python train.py --model="sound classifier" --hop_length=160 --win_length=512 --stem="single" --nesterov=true --adamw_lr_other_params=0.0023 --lr_schedule="wsd_sqrt" --adamw_weight_decay_other_params=0.05
Rows from block 4 of a small sound classifier, named by matrix and row number. Rows with one number belong to one channel. Each number is 500 + 50 x the weight over its row's rms, rounded and kept within 0 to 999. All counts start at 0. Numbers have three digits each.
After each channel's rows are labels from the 100 clips, of 14848, where the channel reaches its highest value: "responds to" is what is common among them. Only what is clearly more common there than usual is listed. The data: synthesized solo parts of chorales (CocoChorales). In brackets: how many of the 100, against the usual share in percent.
# convs0: first width-11 conv (model.blocks.4.convs.0.weight, 192x192x11, each kernel summed), inputs 0-191
# convs1: second width-11 conv (model.blocks.4.convs.1.weight, 192x192x11, transposed, each kernel summed), outputs 0-191

convs0.23:509549398515557529467504438529493546471553443406500586436480380505478507507482491527470415505511501534535643457455519510562438514511397494561537620488530619455540594461480522485508530534473514556411410404485443497524469446527457481474547514485435642548461520443503469427437552453473520486541426599517422528497474531440498503548540588436455445499432456490513475542493563508483503415563479498445484610532445441476523517432541512525442470563567546560403506488411491503533538554508492531435502499508385455554459483482468504474512501433514470522560543530588558514495431464472575467
convs1.23:462448536526479532535526510494471504602471537426520521447493418452491510512494480457423492540505473516529499472481499574560525498434477445486586444428423384509566430488507556517499441494525523398477398452495492501482424440367442485458485499549427514478502456432473468498450517543532395509546524475556572464468524571484575474630503539451576461419498582550578499483535488558431506429475459512515500485493572444523562576469504405524486536609504505466538511561479593457346529413511584476568476527505504501402559536492445485450387477542499541536469417479526509562555472566480559545
responds to: cello (90 vs 10.1); note C4 (56 vs 10.8); note C#4 (39 vs 12.1); note A#3 (38 vs 10.1)

convs0.17:403506512405550413518659496507498468459500557495449409433443416462440440581511500466468437615509510498526612405576534517435520565499414515456559528536494581484620525496446511497496423516530535539479484528532499567594485477540403457473509495504436449565423536520489462495547412542531482472406483499455466579510477582544569489486506506453466511453463430502506502454487511501542441464496496458551384530420515502561477484589418467504538488471522582548503498489445487418376578421499480569471493503468503527551509494482433535497483539515545533423509516464507466507450378422472540472
convs1.17:506533476524472453484551563490524536568483539589445552557492426464461477441508523513452456625496451520594424505489513470561433514478471495630500523400557451482490465456512547557494485480475534484567546472464435441520450523540527424483497521553385479650460526528477434519574515572520508475527558519545540459480443501465662470471436589568488457512506486580505576530515479598498483449514440541583472492493492483507509459529538455566459473508510544412610400457463579483471557516427510541505402435471562496409535519537471468512507565465463436602582600431475515467492559467509493496
responds to: trombone (95 vs 7.2); note D#4 (46 vs 11); note F4 (42 vs 9.1); note E4 (39 vs 8.6)

convs0.115:483507530451534430542581429479504449568410436495454459442510500491531447455591469490470421555462547433506545614468468543340445429437474454452470567490478638534456535500407569491477535533448455457499504595420536518518504486417530511532476475505489510431482538461450408489518632475516500473501498435513460457523553395557463458597522481406450470467356490540511574560498465435550451428548474475543504535423424478473585527425521436518471423526489531506478526486494495454483548472469522489580394515424465550497491539469509505463480426483550465458507494517476501458502426460568440523
convs1.115:558475457507453565446559492574529507566518516494546440467507512589367516459477577515522401396489481508508578567496428506545529459461475422490523620402582421411567392501646518451537618452547501505460460408597459504518501486449464527461501458516504525501472552522504542480428469465578526534443528506529484493430471483474541551560518466487401494496431485474520474441488492501479478429503500538491508463475462464563529613501525512634417448522545578503436441443499514518580507491519498433440488428578456479507551427499504533482427523471549500517543458507520543434467538635531494507
responds to: saxophone (83 vs 1.7); note A#4 (34 vs 10.7); note G#4 (25 vs 9)

convs0.55:421538507569376475549484439619527569497479550566355558475474510489470432506438465486540514471464507538496513533465489527622539499490505500413555497474518488578417459529466428489462513532515535455571540463513494414600442427505534536502536455568408502490482419435496438515399451432562517499505464530471493462534535514568483426433405515575372573539534449548494500454452429487459453489573582423527545558534562471440504542581533495434465490546494518520523447421447462502479571403454451424489515467468554550511373503489517489509494422504518548502561522476506591519521437461499505445
convs1.55:442493514485539550443528410489510525487547552495468447469527406501502539453491470499470522539531462577497510489603474555694483487483561482600513460514608476553466494557617521542513470522449492504405489569463448502608432500514471579481540472424463539551436453495447453511480504527494454575452541510441509517499434566507511502430494616425475548466499432497494505532541506462444473568525476528548515539605482460442527618578486533443470509545566444482554444392496453495494518544508401442445537463560495455472509484486460468530645538563521443512432582507564390460475503493466501578
responds to: horn (56 vs 6.7); note C5 (43 vs 10.2); violin (43 vs 13.8); note A#4 (35 vs 10.7)

convs0.14:542645515436535525495580481462554553643427511584549416505466565488518546532422531434512555540508519464487512449511447490456592480507440480444446440509599512525480472523488491474413487535464412473573525489462438420537465517596483474573488469460699457568446480466557509558529509576448496457415497540582471464463498539499508570487491558516460554506528475492493526562492574485535561522474498517557487460512383544509477465435437409408527431555466479464537414458515513480549449456481519494498466513472503497578441534480515457385550551590440455522512527468493548506455443451569553480
convs1.14:538523534565484506488444536446508538517499522416539497516532446464474584467473508509429475469385572575434479478466549572468517563473549549452466471541467489464460433426441499506492474513420438521638359495474493483576529482551455539433457522534529432594498527490567513436428418520463482436506484426537472513460489514526512590519498541490411588435470590478497488419391531465473411571458514416404595479594383503597533500548466469511456495503466577437567523512532555504535494520505543459520501519569525451523540485497457582584441552464442443515486608536569513420485542492497508503
responds to: oboe (100 vs 7.5); note A#4 (39 vs 10.7); note B4 (38 vs 9.4); note G4 (36 vs 7.4)

convs0.50:497451420538477451453540463566452539552536511473568447471509515528596468480459466433551460541634532478481493543430446461471533582432493543491576438505450632554512556573544519496485498461538459507521469455425519546537449501349595408516510504491447506481610423519482493476566420525495519469517545614492419526574547519492559510455494523391502524469491474471476445438441448543441420405461539409485583500488484502474589480481490406520532561403552562459512528484464465444503593504595439542512517513491441515514463509443489445515515544463501475555515443561462413470504549459416495430
convs1.50:537483522509536540449507425475577512539510491585462501494567498517503436564404565490440464573447560535573494554508474498511472536548530499487585437491500568462519466514536457563464516517342478494376482558457485499504547508536563399506535479502476485451554431556522488410564459543506471433506541408482503585506502602485530492432484421596597545422432519484517427523460465486580567573629500551546498563432501530488452557589466488536525517467509562543500398498426534382480531569480506517529510490460507531459464487440462579464415494449485437586519590527458504454511556566504439437
responds to: trombone (63 vs 7.2); horn (36 vs 6.7); note D#4 (32 vs 11); note E4 (30 vs 8.6)

convs0.11:500447574480509518506585455480416534518511520502517538476510523469425443517652525605493532447541537518496415575541562495535464499470589482525506465519535525526486635431421537594513517498503569581502494573379515503361438594516554553474492533451593514526525442545539456574443468506499510530476493574481540491502489577540537639488499597473537575510444525544506532507541478604455470504574455489518443514522512592581585524550474488433457485426507566466486550422538483489533582460519564513380496492495544537434563457498586485475565525487456499451548486547479517513525471510587477524
convs1.11:488572554411524473577500508470457478534506467504442567467405485455487582544415478486444424457501464602523443466508459436524515454526501479483562401550598483417486415506543629470519482524426459488660500473496484542485545558408578446594516511513466529494518503507448502479474511432438502485449480529457448520592471505431538486578480484569539562446395470487532496438487512431548533531482443511574535408605478531518478500563518389514496469541601468464463487487526421509460540534547560528482508553538484504528464474482505607536531401499419547553480458490542524406453555581541569557
responds to: violin (100 vs 13.8); note F#5 (87 vs 7.2); note E5 (29 vs 7.8)

convs0.153:537549427448446444486494540486474462429579494485474467424549474394516529461331456493564531481389427442473513527435458467408446529418548531440476393490506512488451529374484487464521412425461443497478550414405446516397424494457556475498482509458568561425486487463550384493465481465557516449496506461467475461461372503477468510432464441514466444565566516549472470486485459549567520558457546486541445482561482587484491423499426449515467414440507439479553505506479495411462490507438416520471548552419559487527478457510482461527518426521442506520456496471495529404478552476487520453
convs1.153:513425435413478522469491541463540508461481438526480460423503450482428743484472542540445549560483534494495434555438512533551489531476506440517567465477570501466544473459438496397590521504413527480465599538539489470461503516583564421509524509526596434507474491574463425509567460426549437401501501673505470489542523468495453459442525488442526537450600496520529476546493454513460537524546544560502455475454399461509516536487511572423461491492494483505459470464475463576586567568508524437469473551492461483549409490527504462444477456535530508535608556473459496444476418476465524508
responds to: horn (48 vs 6.7); trumpet (48 vs 8.5)

convs0.30:477483640467502490551506501481407521411473417487473531500483466472477435500525556379554537480373452523538550534525513518578511444445439454456511433574506501485513514504457571500441591510447522479515528440480462515573465538459581496531484446387410519508445540466567583424562554418360401450494491574474457463491559524526581491596446559601487427574456479418481494499451549465556486499454478588477452503420485568455527470582439489523510462550546501448435486464517441388589452470478502492459466491512521557514474554468482487469575478556546495482514520481476413518565485537517441460
convs1.30:530511507508515534487557476475596561587550409476565545579539570470496474413457474497453539579446464451484471487506524480540491477484430576505557421564393491470502476500514467568486603454564534506398451468434495487636595473463450512535521557539454495545491491457489409407484501420531455522532527521454400501525407359487583498408534546565482573516447549432402486523502496568496472498531540488456588574462554494441527468634512472510497465508435482425520478440543473488575543504507482493507509444536429549508505513467535544538531473497515524404477411559423449519515427417520452476
responds to: trumpet (37 vs 8.5); flute (34 vs 8.5); note F5 (27 vs 8.2); note D#5 (25 vs 8.9)

convs0.94:564426455608488443486640561559531461522511446412445456510502454481485472482452386452460460502573475493465510597496565522503509468505494403576426431415546457449468474446518495496484378502563445471471557585502512451516428500506451501456452482448413575556404530480473532499603485536463471457439515469540504484461491407512501471487445561429564461531470469505526549507459478539493436506441507473470490331515475446470490531457509536465451488467470453426461518481474464534449527562499397469396492467547488478452492545439436428480496520443468555510524494458495568384568362487513447455
convs1.94:554399559501472555502686467507482547561482548450491476551453541491472489467476525517425446528483509608486497424523521483592556498613481449532512486393455622370564469528481479430556543598518519573570452458547491552359466446548534552441493496540547567499430527503489503536559442479499466415496476466606433473521522466433582459547479557505468482524453472476511504466516411510524477462505469555526498548523549451536496589540490528607420447552519486528527594521430440537530513424544538491460482474492428537485463502495473447504467592500479454517523560538472497435588487537473428513
responds to: saxophone (65 vs 1.7); note D#4 (35 vs 11); trombone (33 vs 7.2); note F#4 (31 vs 8.4)

convs0.145:448484466427491514400469481475409485463498515506559432556633530556543509473445517528458599519546476450472427537563410514559392427403454570527514502507562435473477506465581556393483441440469499493462483525538438629513497457524483570439524409526470503489542428516436536426545526513518530441352394508502443402502434456489499505571447455508524522507521481499518397559443486418435449486455475493526489499441518512499447515494537439486511564460527464557487477585461588517495547491463543477568432506442425525465409501474500506514518500591483504583432593480533520483472495406439474519
convs1.145:469460425476539465477504499471504458545519493508568477538446572695517560479520549547591582522565629490567476482468471513518466437492531531496615501486481512571442608501516513387545569521659508544503518545562489655501452491474489595519492484490526546496492488530472430489477487510512488507429457474532506404510548426472500492512557453534486460469548595543503539523498548458523522483548488535535482551425494597524457501562512487525566488468457522376491493557521591397437538493520564576502474479475511510525484520469512622522513551499508559562523581489472574537495585444520567573
responds to: trombone (99 vs 7.2); note G#4 (34 vs 9); note F4 (32 vs 9.1); note F#4 (30 vs 8.4)

convs0.13:595543529531553386462535574558468476443465449503586460487489539489580486456591485441532463498526568461448462540489453488552495549447464532480456512530497493495608616494437438491555445411468502447354488476489443357566441437456522456495496467511479549469466492528553553415548529541484549484493523517484514456432453532511456432500500544510494447525466442467417528562556444557517491527479474552542529387512473471511528430536470543537440463506452547415572498514539437451611403496469353458472442455567471413559475520539484389526453495542593458510501418498516538527483426485526506504
convs1.13:465510559572532474481585526620436476485425504538544514515509532417451521451493509446494512490460513475549458503568514492465546481555495570455431487576392489448625503596398381495454505426476486543318450501461508429423495551497462433456508460571645462527498488607456505461543447469469464517587468503543547471511502505487523427417476466489486469551490568448547508509566548512446573527507486452493497470452470474493484484533527406585508521526511393508472567525526489437427467550516456584531460503479447526508457562560601464485502478548536484510449456549437547519640538484492526514
responds to: trumpet (48 vs 8.5); bassoon (28 vs 8.2)

convs0.177:480477473529404479417572500571493534506439519518459440515511532441505540420559520511473516511459431538464475589493489420450508516494436566523567475468471541445484470464507471554513504468540472439493462484555457536472507504589473484439424369489446447533448457491497559469582444490426516438465545546417376438551437513448477543481456448430495465499522437405409473545571486531498487495411429483443490541511540526447475550552565427485488546534501455573487500478387575454484575344489525433541434451545474431459457358501628546532542480470541537541445551578498523529557490476467488439
convs1.177:511487584451440544520536486455448481506498431567547517545424534477496513503495490581458488543458613521520609573565511490480542492596520540462431484549568472480526493424507551565462530475593435526517510494537550556570524494511574504519535556522516498605613523546612456480601542554492481545501519511523502536465471498395500577514493439534451426456553515558505490400466541580587513422527503470560464511570578525502499591613497547454485470494428647494607597544483550517542461523503559565572563567547463571410470438518528548491524503569486558460529457484501508512477450443457557503
responds to: bassoon (56 vs 8.2); trombone (43 vs 7.2); note C4 (33 vs 10.8); note D4 (30 vs 12.6)

convs0.78:550522485402544574542555482452484501470414512494435582514527538494483540466485434478489518446373455575454516590547574549542491444507446496528523489545485428502487530446545503578553526557429472557373550565433563381495554489510598482574522536511609533384522576431465459505543568528373486554465406475523430543537487471443445542498558439526436492459516457489470515528546467437518506523516509493558562585450493576517524478498514525419565473458503429434475493538536591474553419530523461475526507509502470455491534518511575525551464546597476442541465562565555483438514420408469565487
convs1.78:466514516493412387601492640463504517435430546517488496528552423405502463484461513419524423531502456512482533528492564507573561514549513462440470453598482444451423478485457421456461471500467419506427450485585459461490481551549554496493425479518571510605448407428587533512526488529489422499442468446507500544451578445518461526521433463499479453475458552432477492454467440464447498567472479445560460375453421397408492520427486377427470524574499565494531603521448495492485523457473500429392497481445490475479575531474539517505460549449492559512488550461539521554519420513474461508
responds to: violin (100 vs 13.8); note F#5 (56 vs 7.2); note C#5 (31 vs 10.1)

convs0.9:511479488437587425470620387550449514512432518521501542495539498402494520479411441401481406522485450487452547608488525557490522551555508485572472456447499479463537572478413499471509493462535557531379516465546484519404487528473400539429481541440571562527484491462551421449490506495387492503517443581510508474551501437552423489562444510468521478490445470474489542447475421537552472482533562470440455493553511410475514578494529447419554414482516482385452540469489461576481450468588511510439492576485447555513420573593445511441412453541440493513508477441435553467527462559557523459
convs1.9:458498472446492489497621494465457498590454453469449478437441530486461475481449522557535468463461439498503513531469532517674503477485431489479517512493438521455454448469485521451473469560455461374583447492546560373455439556401458442461505463468539584517566556583467519444450484461464526461522533402476483470474532486539556451551463540466533424415512476544548469489482487522513548490478475469501462515477436415334513479445486556513470490652501490540469512462482558513477491488529449421490459519577404392383555462430532554522495500517473554508605496508433560455432491578481476479
responds to: violin (100 vs 13.8); note F#5 (79 vs 7.2); note E5 (27 vs 7.8)

convs0.22:495516465527550593487431515488458563468566431450500537571419526590496605548504475476563489453531503569407501500581584479511502525503574513459479492547537435501413510395499508442625465518480565538636599474485559539468494586573478529510504548535528466426504518417533447509469557477471545453493513499571533520470531526541517557487532542617507470496529513533490547530525532522484429503534422466611463498527475553457551545571576454471489427429601423493551548441588508533467634503576544511456568532408482458497535482552493545530564562454454499545449541470485617524542448521543514517
convs1.22:571514579440427417550550467424405494440534545406469460531562471498491501572484499465446501455413491428341508586534572445502442486435532497502553539541607482481455484517438496513442531493463422469563489534567533471444508445412513431499511473586482498495413470502527543454409581474447527550437455472381448473531502414407477461516420461490483548555496491589588508489454431532547426509564560573620466439509545501512485496575416515499505437489484523512541528473467516471481549563468458513453524475598519507535500466480421546552537565496501507602508594496466509427451510458495525474
responds to: violin (100 vs 13.8); note F#5 (96 vs 7.2); note E5 (33 vs 7.8)

convs0.100:454447315545452457394517517494419477494451469457483478467426481486461542453485490526572482408549548475450435442486463448491551510461425583531530487463497557514525455439480548469479506444543440491557491438479528556417471485404507423482461509474498537543509506389430540464475570600448460464467469496504422529521511536481516438502455504443476536525537497411481441416508388527518505426529468423426461521592462444451507498476558458472431473498485413544545468550454437452486633465517414506502503458503456463437418449471491455494591468478430552481462403501502462497450434524369420494
convs1.100:461516589573424498578527532517413543597463480435472499518465508538514565580464471534490429399468581487605555471510453436575590474474482468499588583432514500545492539581504570462545597463575517482586466529507563496497460502450440532484529514477508589532474498469515559519625547421442483520564536489480520437528503436449491516542522434464558463479526511564489463533589628535446516546493521429503434489530518490502475515497631487498555470598491570539558497624467549528504508567452505524471522469533499456577532532468492508462453596514493505481488526476389549620457496439598541525
responds to: saxophone (54 vs 1.7); trumpet (27 vs 8.5); note F4 (25 vs 9.1)

convs0.107:490528479503504465548486431538454488562598573513496560508383580499494454461476454522505412524419563563477614484572494552488506483398560560424463576506494447580474439469456483502422507521469503504464467471530582475435508567547481544481420530522501494572469496493503480540485442495427436504419436512393517468533439547477446412514526472410557461448494424554457471486610474527573492387494509477519582436498579437459471482484484444449416558431453484443388461404532568455488492522464449519500439521463506481412446509483452503427412563487472418633495466473516521480507486472583498508
convs1.107:517442578537460535477559567492518463445526561563438510450505446444441540512499569401435502399490483675527545509528456535605569471372534544486565585488505455474533484500485517505510467587534416518470597411626502538427478495446463506558516606540503466536524559441465490484489480529542476522474592540549565513495510513486545498474562476513481624455474527487472519415531529542469485480495496520484595439428472579468515599528579440441487516408528535550470508503523557460602419465468499515498517452511460504512519490587375524525453420574462467531472475507536457513480471398498481511
responds to: tuba (90 vs 8.6); note C#4 (34 vs 12.1); note A#3 (33 vs 10.1); note B3 (30 vs 9.5)

convs0.134:568496497599488456556491467542510410501552474460505595459534516517547527532425419452434573486511487518478468532390504564594449529501551513528524540537481541474616467454533540442533455471463457613469486443539545578455569543517455518460510460507513500467492484508544451488623525614449486475510487509527596496489501531388430513517504502523461510531493534427533478423460480471449519482550486495481453524489517530563570572453544443568502563442530463500554581584521507499528391537517513463520565624498572498418536533439343530543561473543525561452555482498505616494503431461616503593
convs1.134:491435416537467498534533516471519570489457558513538506547444588432465505568481496562507441394470475530551554426507460471539402528560434466495488531507485487478591510511523465519438498514478452466468413500615575421495412475426510355586558434573518481413459505530504522477466462469504581540429382571476476397534521509486496517658550502476529433501444528510441533505482498505470500428473557509587449534479486554537478463531523467559538514474536520458480506547624468478476454521560361535438487392472459496536494505542385524509427541441447483502519592504466496453555459464489477440
responds to: violin (100 vs 13.8); note F#5 (87 vs 7.2); note E5 (27 vs 7.8)

convs0.57:472464495542494432502384441516401559489500535461447505369545502518462552486569482496567456486454460416582462502548403397541503541455424519551506528469511544404553470444516466506551578443607441550459501473549418480570414555382460542538481441498376516476453481540530500415442458410522473459531470494557462495510443450448440584378475498481431550508512499484545475559539465478556483488489542520559500538495520468535551396505449491451480497546411422506530509527570486496512492454551516474455551425415539482560562410521409494557496488399509555484505439463474561429489521463519461486
convs1.57:423430545483645507472411458477414494469520553551512483514469540492448535511546513488494521456477477556552443463398561495508513534433478502594464487457529433468512505494503538521478531530484485547467554452505508560464539522449439513431524474396470544548480498481453507459440436455502510515477509597493500523461486560506584482497509600515493495527424532503562490515546565498597595523611427544434429483510539491491522493472428480538404556521455532571398516507501550610565458447441421564443608526522510591499442452473651470577481485520567510482483440511491586535461493355544441592
responds to: bassoon (46 vs 8.2); violin (36 vs 13.8); note C#5 (26 vs 10.1)

convs0.49:642473575495545461505589495616443469508403494529448517567486544457462471493526466453462492530525502462400413515453508492388510534522558538483589442593555530472444541451375529553525475466527475411559468509539528479507502468480499450500552522530629447547511494506437509494505586474556474498475488494539530466525555521542546593444436447503493533534378516472494514480458534541519432460587461483503562499545443450486450524444451471503419546559469616434575500540495418499598535481513487514598486451525576482448490463547530418519577443461488457554482571591429554449401486477507516561
convs1.49:555555577480533558493489514517509464541535499481416530499469517501460552509450480511446497450439577570432496519466465485532562412506493567448459542459538520449587415459460444539486468551531480397649449464474489597431487446454508438467500491512625502467430441470425552510513465420543508458553490459532502465519445477535430637454494522464491464419504567490517460419493524492486448465493504559445535508576513510533580508450494549597431406511495471496543492486475492542452507540545674568544435573569481454523481520522553509398485560494410407448489546476470596453534513408521555462
responds to: oboe (82 vs 7.5); note G#4 (36 vs 9); note A#4 (28 vs 10.7); note G4 (25 vs 7.4)

convs0.125:457470608470473504593535550513522544496429521465386538519464446537496408569498517498508492635524511504460561514447482548520459499554503515503477483455510504588463477588494476540504541508528500464530528460545476506538462611519440558553609477610464588494466471518403552493588484470501474574518443461483615431560481479558552534520492472504406527454472490602517558416367517540481509477483466580507557497420514443497516561538509551432490451480593580501549646560595481517498454557436486522492437408498561528444515563428469484477499504443552494616528488538488450497520476488490545435
convs1.125:463594422501525510524471368440563445416610549500520523509563449476501459516520482538574501487466472528532443466476493435443526400484415457503515522451508507503490511561509517454344524474538569489534481565512479463517483468548528512529534540560442465482459488454575398528484546477410450541457586590432478463401492407476551596512533455557494497575448423584533534500507525563590527472499567457420466587568513533425557538539512471477508524502441499489569475507516509432576526422452474602485504496429519490494500378503529505515496519425488526409497446436480430526447548361500490529
responds to: tuba (100 vs 8.6); note E3 (28 vs 2.8); note B2 (26 vs 0.8); note G3 (26 vs 6.2)

convs0.33:570521505484513483483494526502477470488462449528502516546439514544435516507485574579499462505527499545484471498476470474508461497538434506508496502534517474527490407588528514588536476463568421494515509578376514468582502392457490531561495480517429600526563448533564536534616527647538615463449422470469424496478465474632527457505509521547449540546542457544611504592494469473549489535502612522455623511447534448504468506532495515588517432493516583553482495522507541509540522627545423497411480523514543481570599621476503440477511517440486508484432537591501511528598500569516457455
convs1.33:498593448488577533513516514486549564477444439513395537456489474512488435453480583476566497464507505454482446457410511519448481536502403523568521525534469582501476527401605492492524547513529415479436560551399413532572514440533448584490538439409553603533618438528445453508490464533486442503532485459521411546610505535503457518515498559539489460450447439484504541436465496511549456518511483346482648545520530407559479546474561538536524536504505478507502497543454588510553474606460574523428491478487586566534510510498505459506531471483498471527447444586420559492551521482430447452
responds to: horn (100 vs 6.7); note D4 (32 vs 12.6); note G4 (26 vs 7.4); note E4 (26 vs 8.6)

convs0.120:535438475548582614577567551491530509523495426485534515440446565476456545571487495490393539565549405481460419462471614511491431530482538513450568553544669564516561518481486546520541569497501535472484525551515476422492440575513485534500491513568520588535524498532463419490453453455590531531440570448457568527497492510521425490555522506527523483499473462675500591497488545502520543537506522506536487496474411446470479586494489502555490418480469416468559545506516520585468489562477554501457447456482593512488508500380458495580494573453515496592541409561521494465579570465554529542
convs1.120:543493453472513448519555423445397509510517438438499433485544372427494467490451538523458457481497508500560551582487626553496445411466506517591500453513567573469530481475420468494438432523422437416636460500476539476560390596476443523455476451545641577453395521540485518427386549461510556475517556427464434452456511470425396549570488461469510499592513514457508504516462487477500488572533380512549520518498470608488522486517453479505485467492546440511606478416484491469511503526466515517516469588528522487461496497501486464547522551490476474471550483433483522418534495422480527453
responds to: tuba (100 vs 8.6); note A3 (40 vs 8.6); note G3 (38 vs 6.2); note G#3 (35 vs 8)

convs0.143:400536545437462464493590495572568498459519563428482492508489573496497471497480489481521530584476430429471453528517468444434586540498449508473556542537485490432442586521398489500430527468502559499428452476456489490558406453468599529484521498525575544449517449566454513448589372487501506547470486512529517506545493528506570587501413486542504550514542463456521463515516562610535510558423511470552491548434524474497376518494432524434523528366593569462600475453428659583488501524575503552534445512515500485466393526464546466522501474505585523503571574542491452446503476535552529480
convs1.143:429509587516447484465518465573468478515437453536441537561523555474494497460449496449408497489343477475530476573443589487503470471480488472559519473591521474478495453573440502497519554472539414517588478524453476472522498540451557559489487462494719567551491551384549421496570521487482452484443453591542527444484475502488524546539534415510491581502561581562493540523482526524466461491550484563583483498533469515552486571544572445528419420487474463459483489580439575564544560446557510537505494446468460581498504448493567556491591457536490559449510511526472520505464469374459577569
responds to: oboe (100 vs 7.5); note G#4 (40 vs 9); note G4 (39 vs 7.4); note A#4 (37 vs 10.7)

convs0.104:496445433506498418472401524472479452437463481500602526531517404468524503375443475500499553480580493461473495470491482437481506509502465541532481502533533420476457517425614464510534417506558480507566490471558535464401526494542485522483534496401519417474490525415505597513558354496494474489541603500486420540516484483494440479440429496496508446514498501447503521495493438495414422604487462404471477533599509462516438469545509536505367508552474426473542504525408428482552518435475415553537459382509462477466544407546548452484494446541575566458449502486460469398528489555392451508
convs1.104:555564527464438519474448585532555505469520428588593514464463504591576515489500478554535578556441564453402481537588502471470512500457528465536534463552489528477534460506510445564530558475550459491593549502447520461460524506548553589503456536509489513490514516441504610544699473523470484477552556496462552497504577525503522611471521505576514425505553511530460451392453539471435490491471493493491518525631588529515480453580522541561552441559446486481576494503516513467492462612503389576523470548650522518565454491578536476573441495494541522534526550462542484535540459495484596490
responds to: oboe (55 vs 7.5); note F#4 (37 vs 8.4); note G4 (28 vs 7.4); trombone (25 vs 7.2)

convs0.68:541488386499541536553560511491473519512480462505531531487449415539500494525451585454475473550479549466447445429517486446519434490540578449460502459524541561468585469496422537477571476535531450411515487546443450506514579651515536506502459600565516484448496487467473521575443607546598529552506567519518623466439500501606475524553495532547492465508578517592473516602469438530544469514500474503436483504536396449509475485473560588426504495490488516446452468500521473604529576523622407563445487437493604524500500516448481554579506638530492498522534485467547469505555450417485419520
convs1.68:472532437472518541536526420503501569440492521450480521514509443581481480564497475552487585482502466485512459475549462507402446515416498484461485493507593564527459566515471417508534496418559543507594536508542419542475411613468463501446479460437450523531513448487496483485482565460479408466438523499490501477509543459380565432522551458428487506640529504516518530450474560491482526514562483510422490506460517611469472460493458434472523457451524502456498553364611538386549545552461485452478562545486431520491497396477489418519425507496541422608503434567459390484472517463513638433
responds to: tuba (100 vs 8.6); note C3 (35 vs 0.7); note G3 (33 vs 6.2); note B2 (25 vs 0.8)

convs0.136:596548470488475456470505571504515438570574560659520453431480477557479571515495519493524537460400560419449454525435484463481491356465473487502498520524544449437460540571491492498489479390531562502516509436517457598567533506534444464487586477441525518498469518545540462523633445556444477460505535452479464446543468467527522619423450513544444591483513534545465495458457546453498477550431526560522500508556443527443497518383524522420506453545632593502461496491512500519549454535498571538562519488526526638505514578454450491435497560578455497542489590521563471541482470529440462464
convs1.136:506555485428495545550447536522548514496494530412458523503446510493468492423477476574539542502489536361410395481450469583400442522489451500483435537485566516459479497479479455526502528519467398501511500544472504573537419469501513566475466564569466492503441492473538474569541452500466427487514497564492485442490391513533621634414527434515460501503558443500465484519477455552471519573496555499468495553567471499528496545377571597463510372560372517482481469450518547483502489530399523579449447500507564479572547488483517533478462376552431490453414507413416472460440525437504520449
responds to: trombone (37 vs 7.2); horn (34 vs 6.7); note G#4 (25 vs 9)

convs0.123:504522464556591487529485493561496516463521511509499531503492466453459488464454489506409496505434551430585454501403516455562433458480444496506523513487472645472481476523485584542488464460446527536545512510551638454516503427508575518500487436465459486459495513504483520634468716515378513513528573517533426486522482509518470517599510526490467589530441545487489529488490422444635540466558528503546514431485469497498499569511492474538490457533477534527491436519453521354538498505526399471533528514539404500491547583527474604477531531585548497451567449428512425470537461580479429452
convs1.123:442557509447492453478459505505478553522501504518525451520474511626479489497527451555440563583475491404567500518451318449558497492513494465483441424498470431549543562504520480422567556558479476506423549565573449473516481467434475562547505560509475462488507493492509494519548734480521452418623414496568511512582544513456486495475514513483556484480420541511518509451540546489578517520403471541559517565567511449501472475460470465554522492470484498540509457451473490571471588478492456529526512501503483533529506480510514646503554585483502469461406368491474469540501469571603542466
responds to: cello (100 vs 10.1); note B3 (44 vs 9.5); note A3 (35 vs 8.6); note A#3 (34 vs 10.1)

convs0.189:431499592425529511523551540514502511457574425460462605487443454481580581605572463418547474543424532483459552507490501425490495494564649553528464464405454536548535542525475506508426541457461452519460540444515500475549465554613503579469459469664439470619550515579458464438479601448517511540462511503518572497494489433562509509622529445454531497433496536610436473488411506481473506525478516545431608468474475522512432507409531527562524460481510564516580512518524551488478522542483541529484478443528513492538482471489499526471439575476520539605426498532474456550519542452452504513
convs1.189:414598356563449510433487479485569456416495451474485553582555432538500470496462463507458490516495472565484543538529502500400450482436477464481507522467500562476478502474471484476503501450397533483540515546409487597510550586474540523480469564618491498421464498479582481561480552508454532469485522536544451459333535441434481549630517518507496551514531423492466515565492519563482521468497473496438430507563540566515493485515470499495489426475472468516515632486575444409545469447499525502571566440414517463412466478521569381529461474404498450447554474498534414528438558529476583451
responds to: tuba (100 vs 8.6); note G3 (30 vs 6.2); note E3 (26 vs 2.8); note A#3 (26 vs 10.1)

convs0.130:518503465522454465467492484535478532511459519543412612464585528549443566488408595530441468612431527453540456471581417485468530527530525521523535454604519451482520541531487487489500507516550498535573624523451553475411547564632546494472511561521595582462543513560554494553498420460466562533486438532526600590518533426550494511571565492470537506544534535495551555495509488472502517492550414453551465507463400543511546451525476502593549522468522518505474524593522427475525539559488438421531531522444540395587608602608483484502565506519537502412585471487497502517477534463505478559
convs1.130:522471516470492480482476531501488416485410388518438503512403471449546516513518523502465528441498463489545494587571462528463448529517482468487617566524525563560445489573474424515560459474576491470431476459503443485505477525459555538563468521482595404500493495530490542428500432595527540479429429448563513486523447535461560345617470516485505491444530460509438552480465446495524440470464577478459410466419467530419511446527447500478459575449435553519435551539539418469407384466446469490427472501576451463532496519470419554585520524462500403556445599435486529506462413523483477576
responds to: violin (100 vs 13.8); note F#5 (97 vs 7.2); note E5 (35 vs 7.8)

convs0.1:497618520435510507507459528525478529506413486547349535451495433508548493488402541511383525458469471463420521462503456519469473418503433475450594454483428405486472601480449462481450473473486507492533501467419451538421448539519522505502419494510584508472451492493499433495458488460412601504474389475467523454488425513593560495472477551542407562472486526426641552451535429489460437502521481461487557447459441494471439441475537491465499517490575497518481526388481470511492454627524456513558511472455499505527455567535468534440519418533450557541441494564463470440515462412373552486
convs1.1:468494456554448475440552513433558549442525538452448509487500430456466622501454500529551523472495572401535522522458479494469527584548446512550432530491475523557517502492579490512460465471473433478468639575408575585470562525500512530466391484459532527433467501466558491542477477507493556545370539539466528535504382479455383463526502453468484488508513410493415472489518511463497469509463570457442507441494465511475521509551512474486493445563421493559404430447453469446606404601519532388327440552556514475472495478554554496492476451502457532538421452451583456495458488494528481462
responds to: horn (100 vs 6.7); note G4 (32 vs 7.4); note A4 (30 vs 8.7); note C#5 (27 vs 10.1)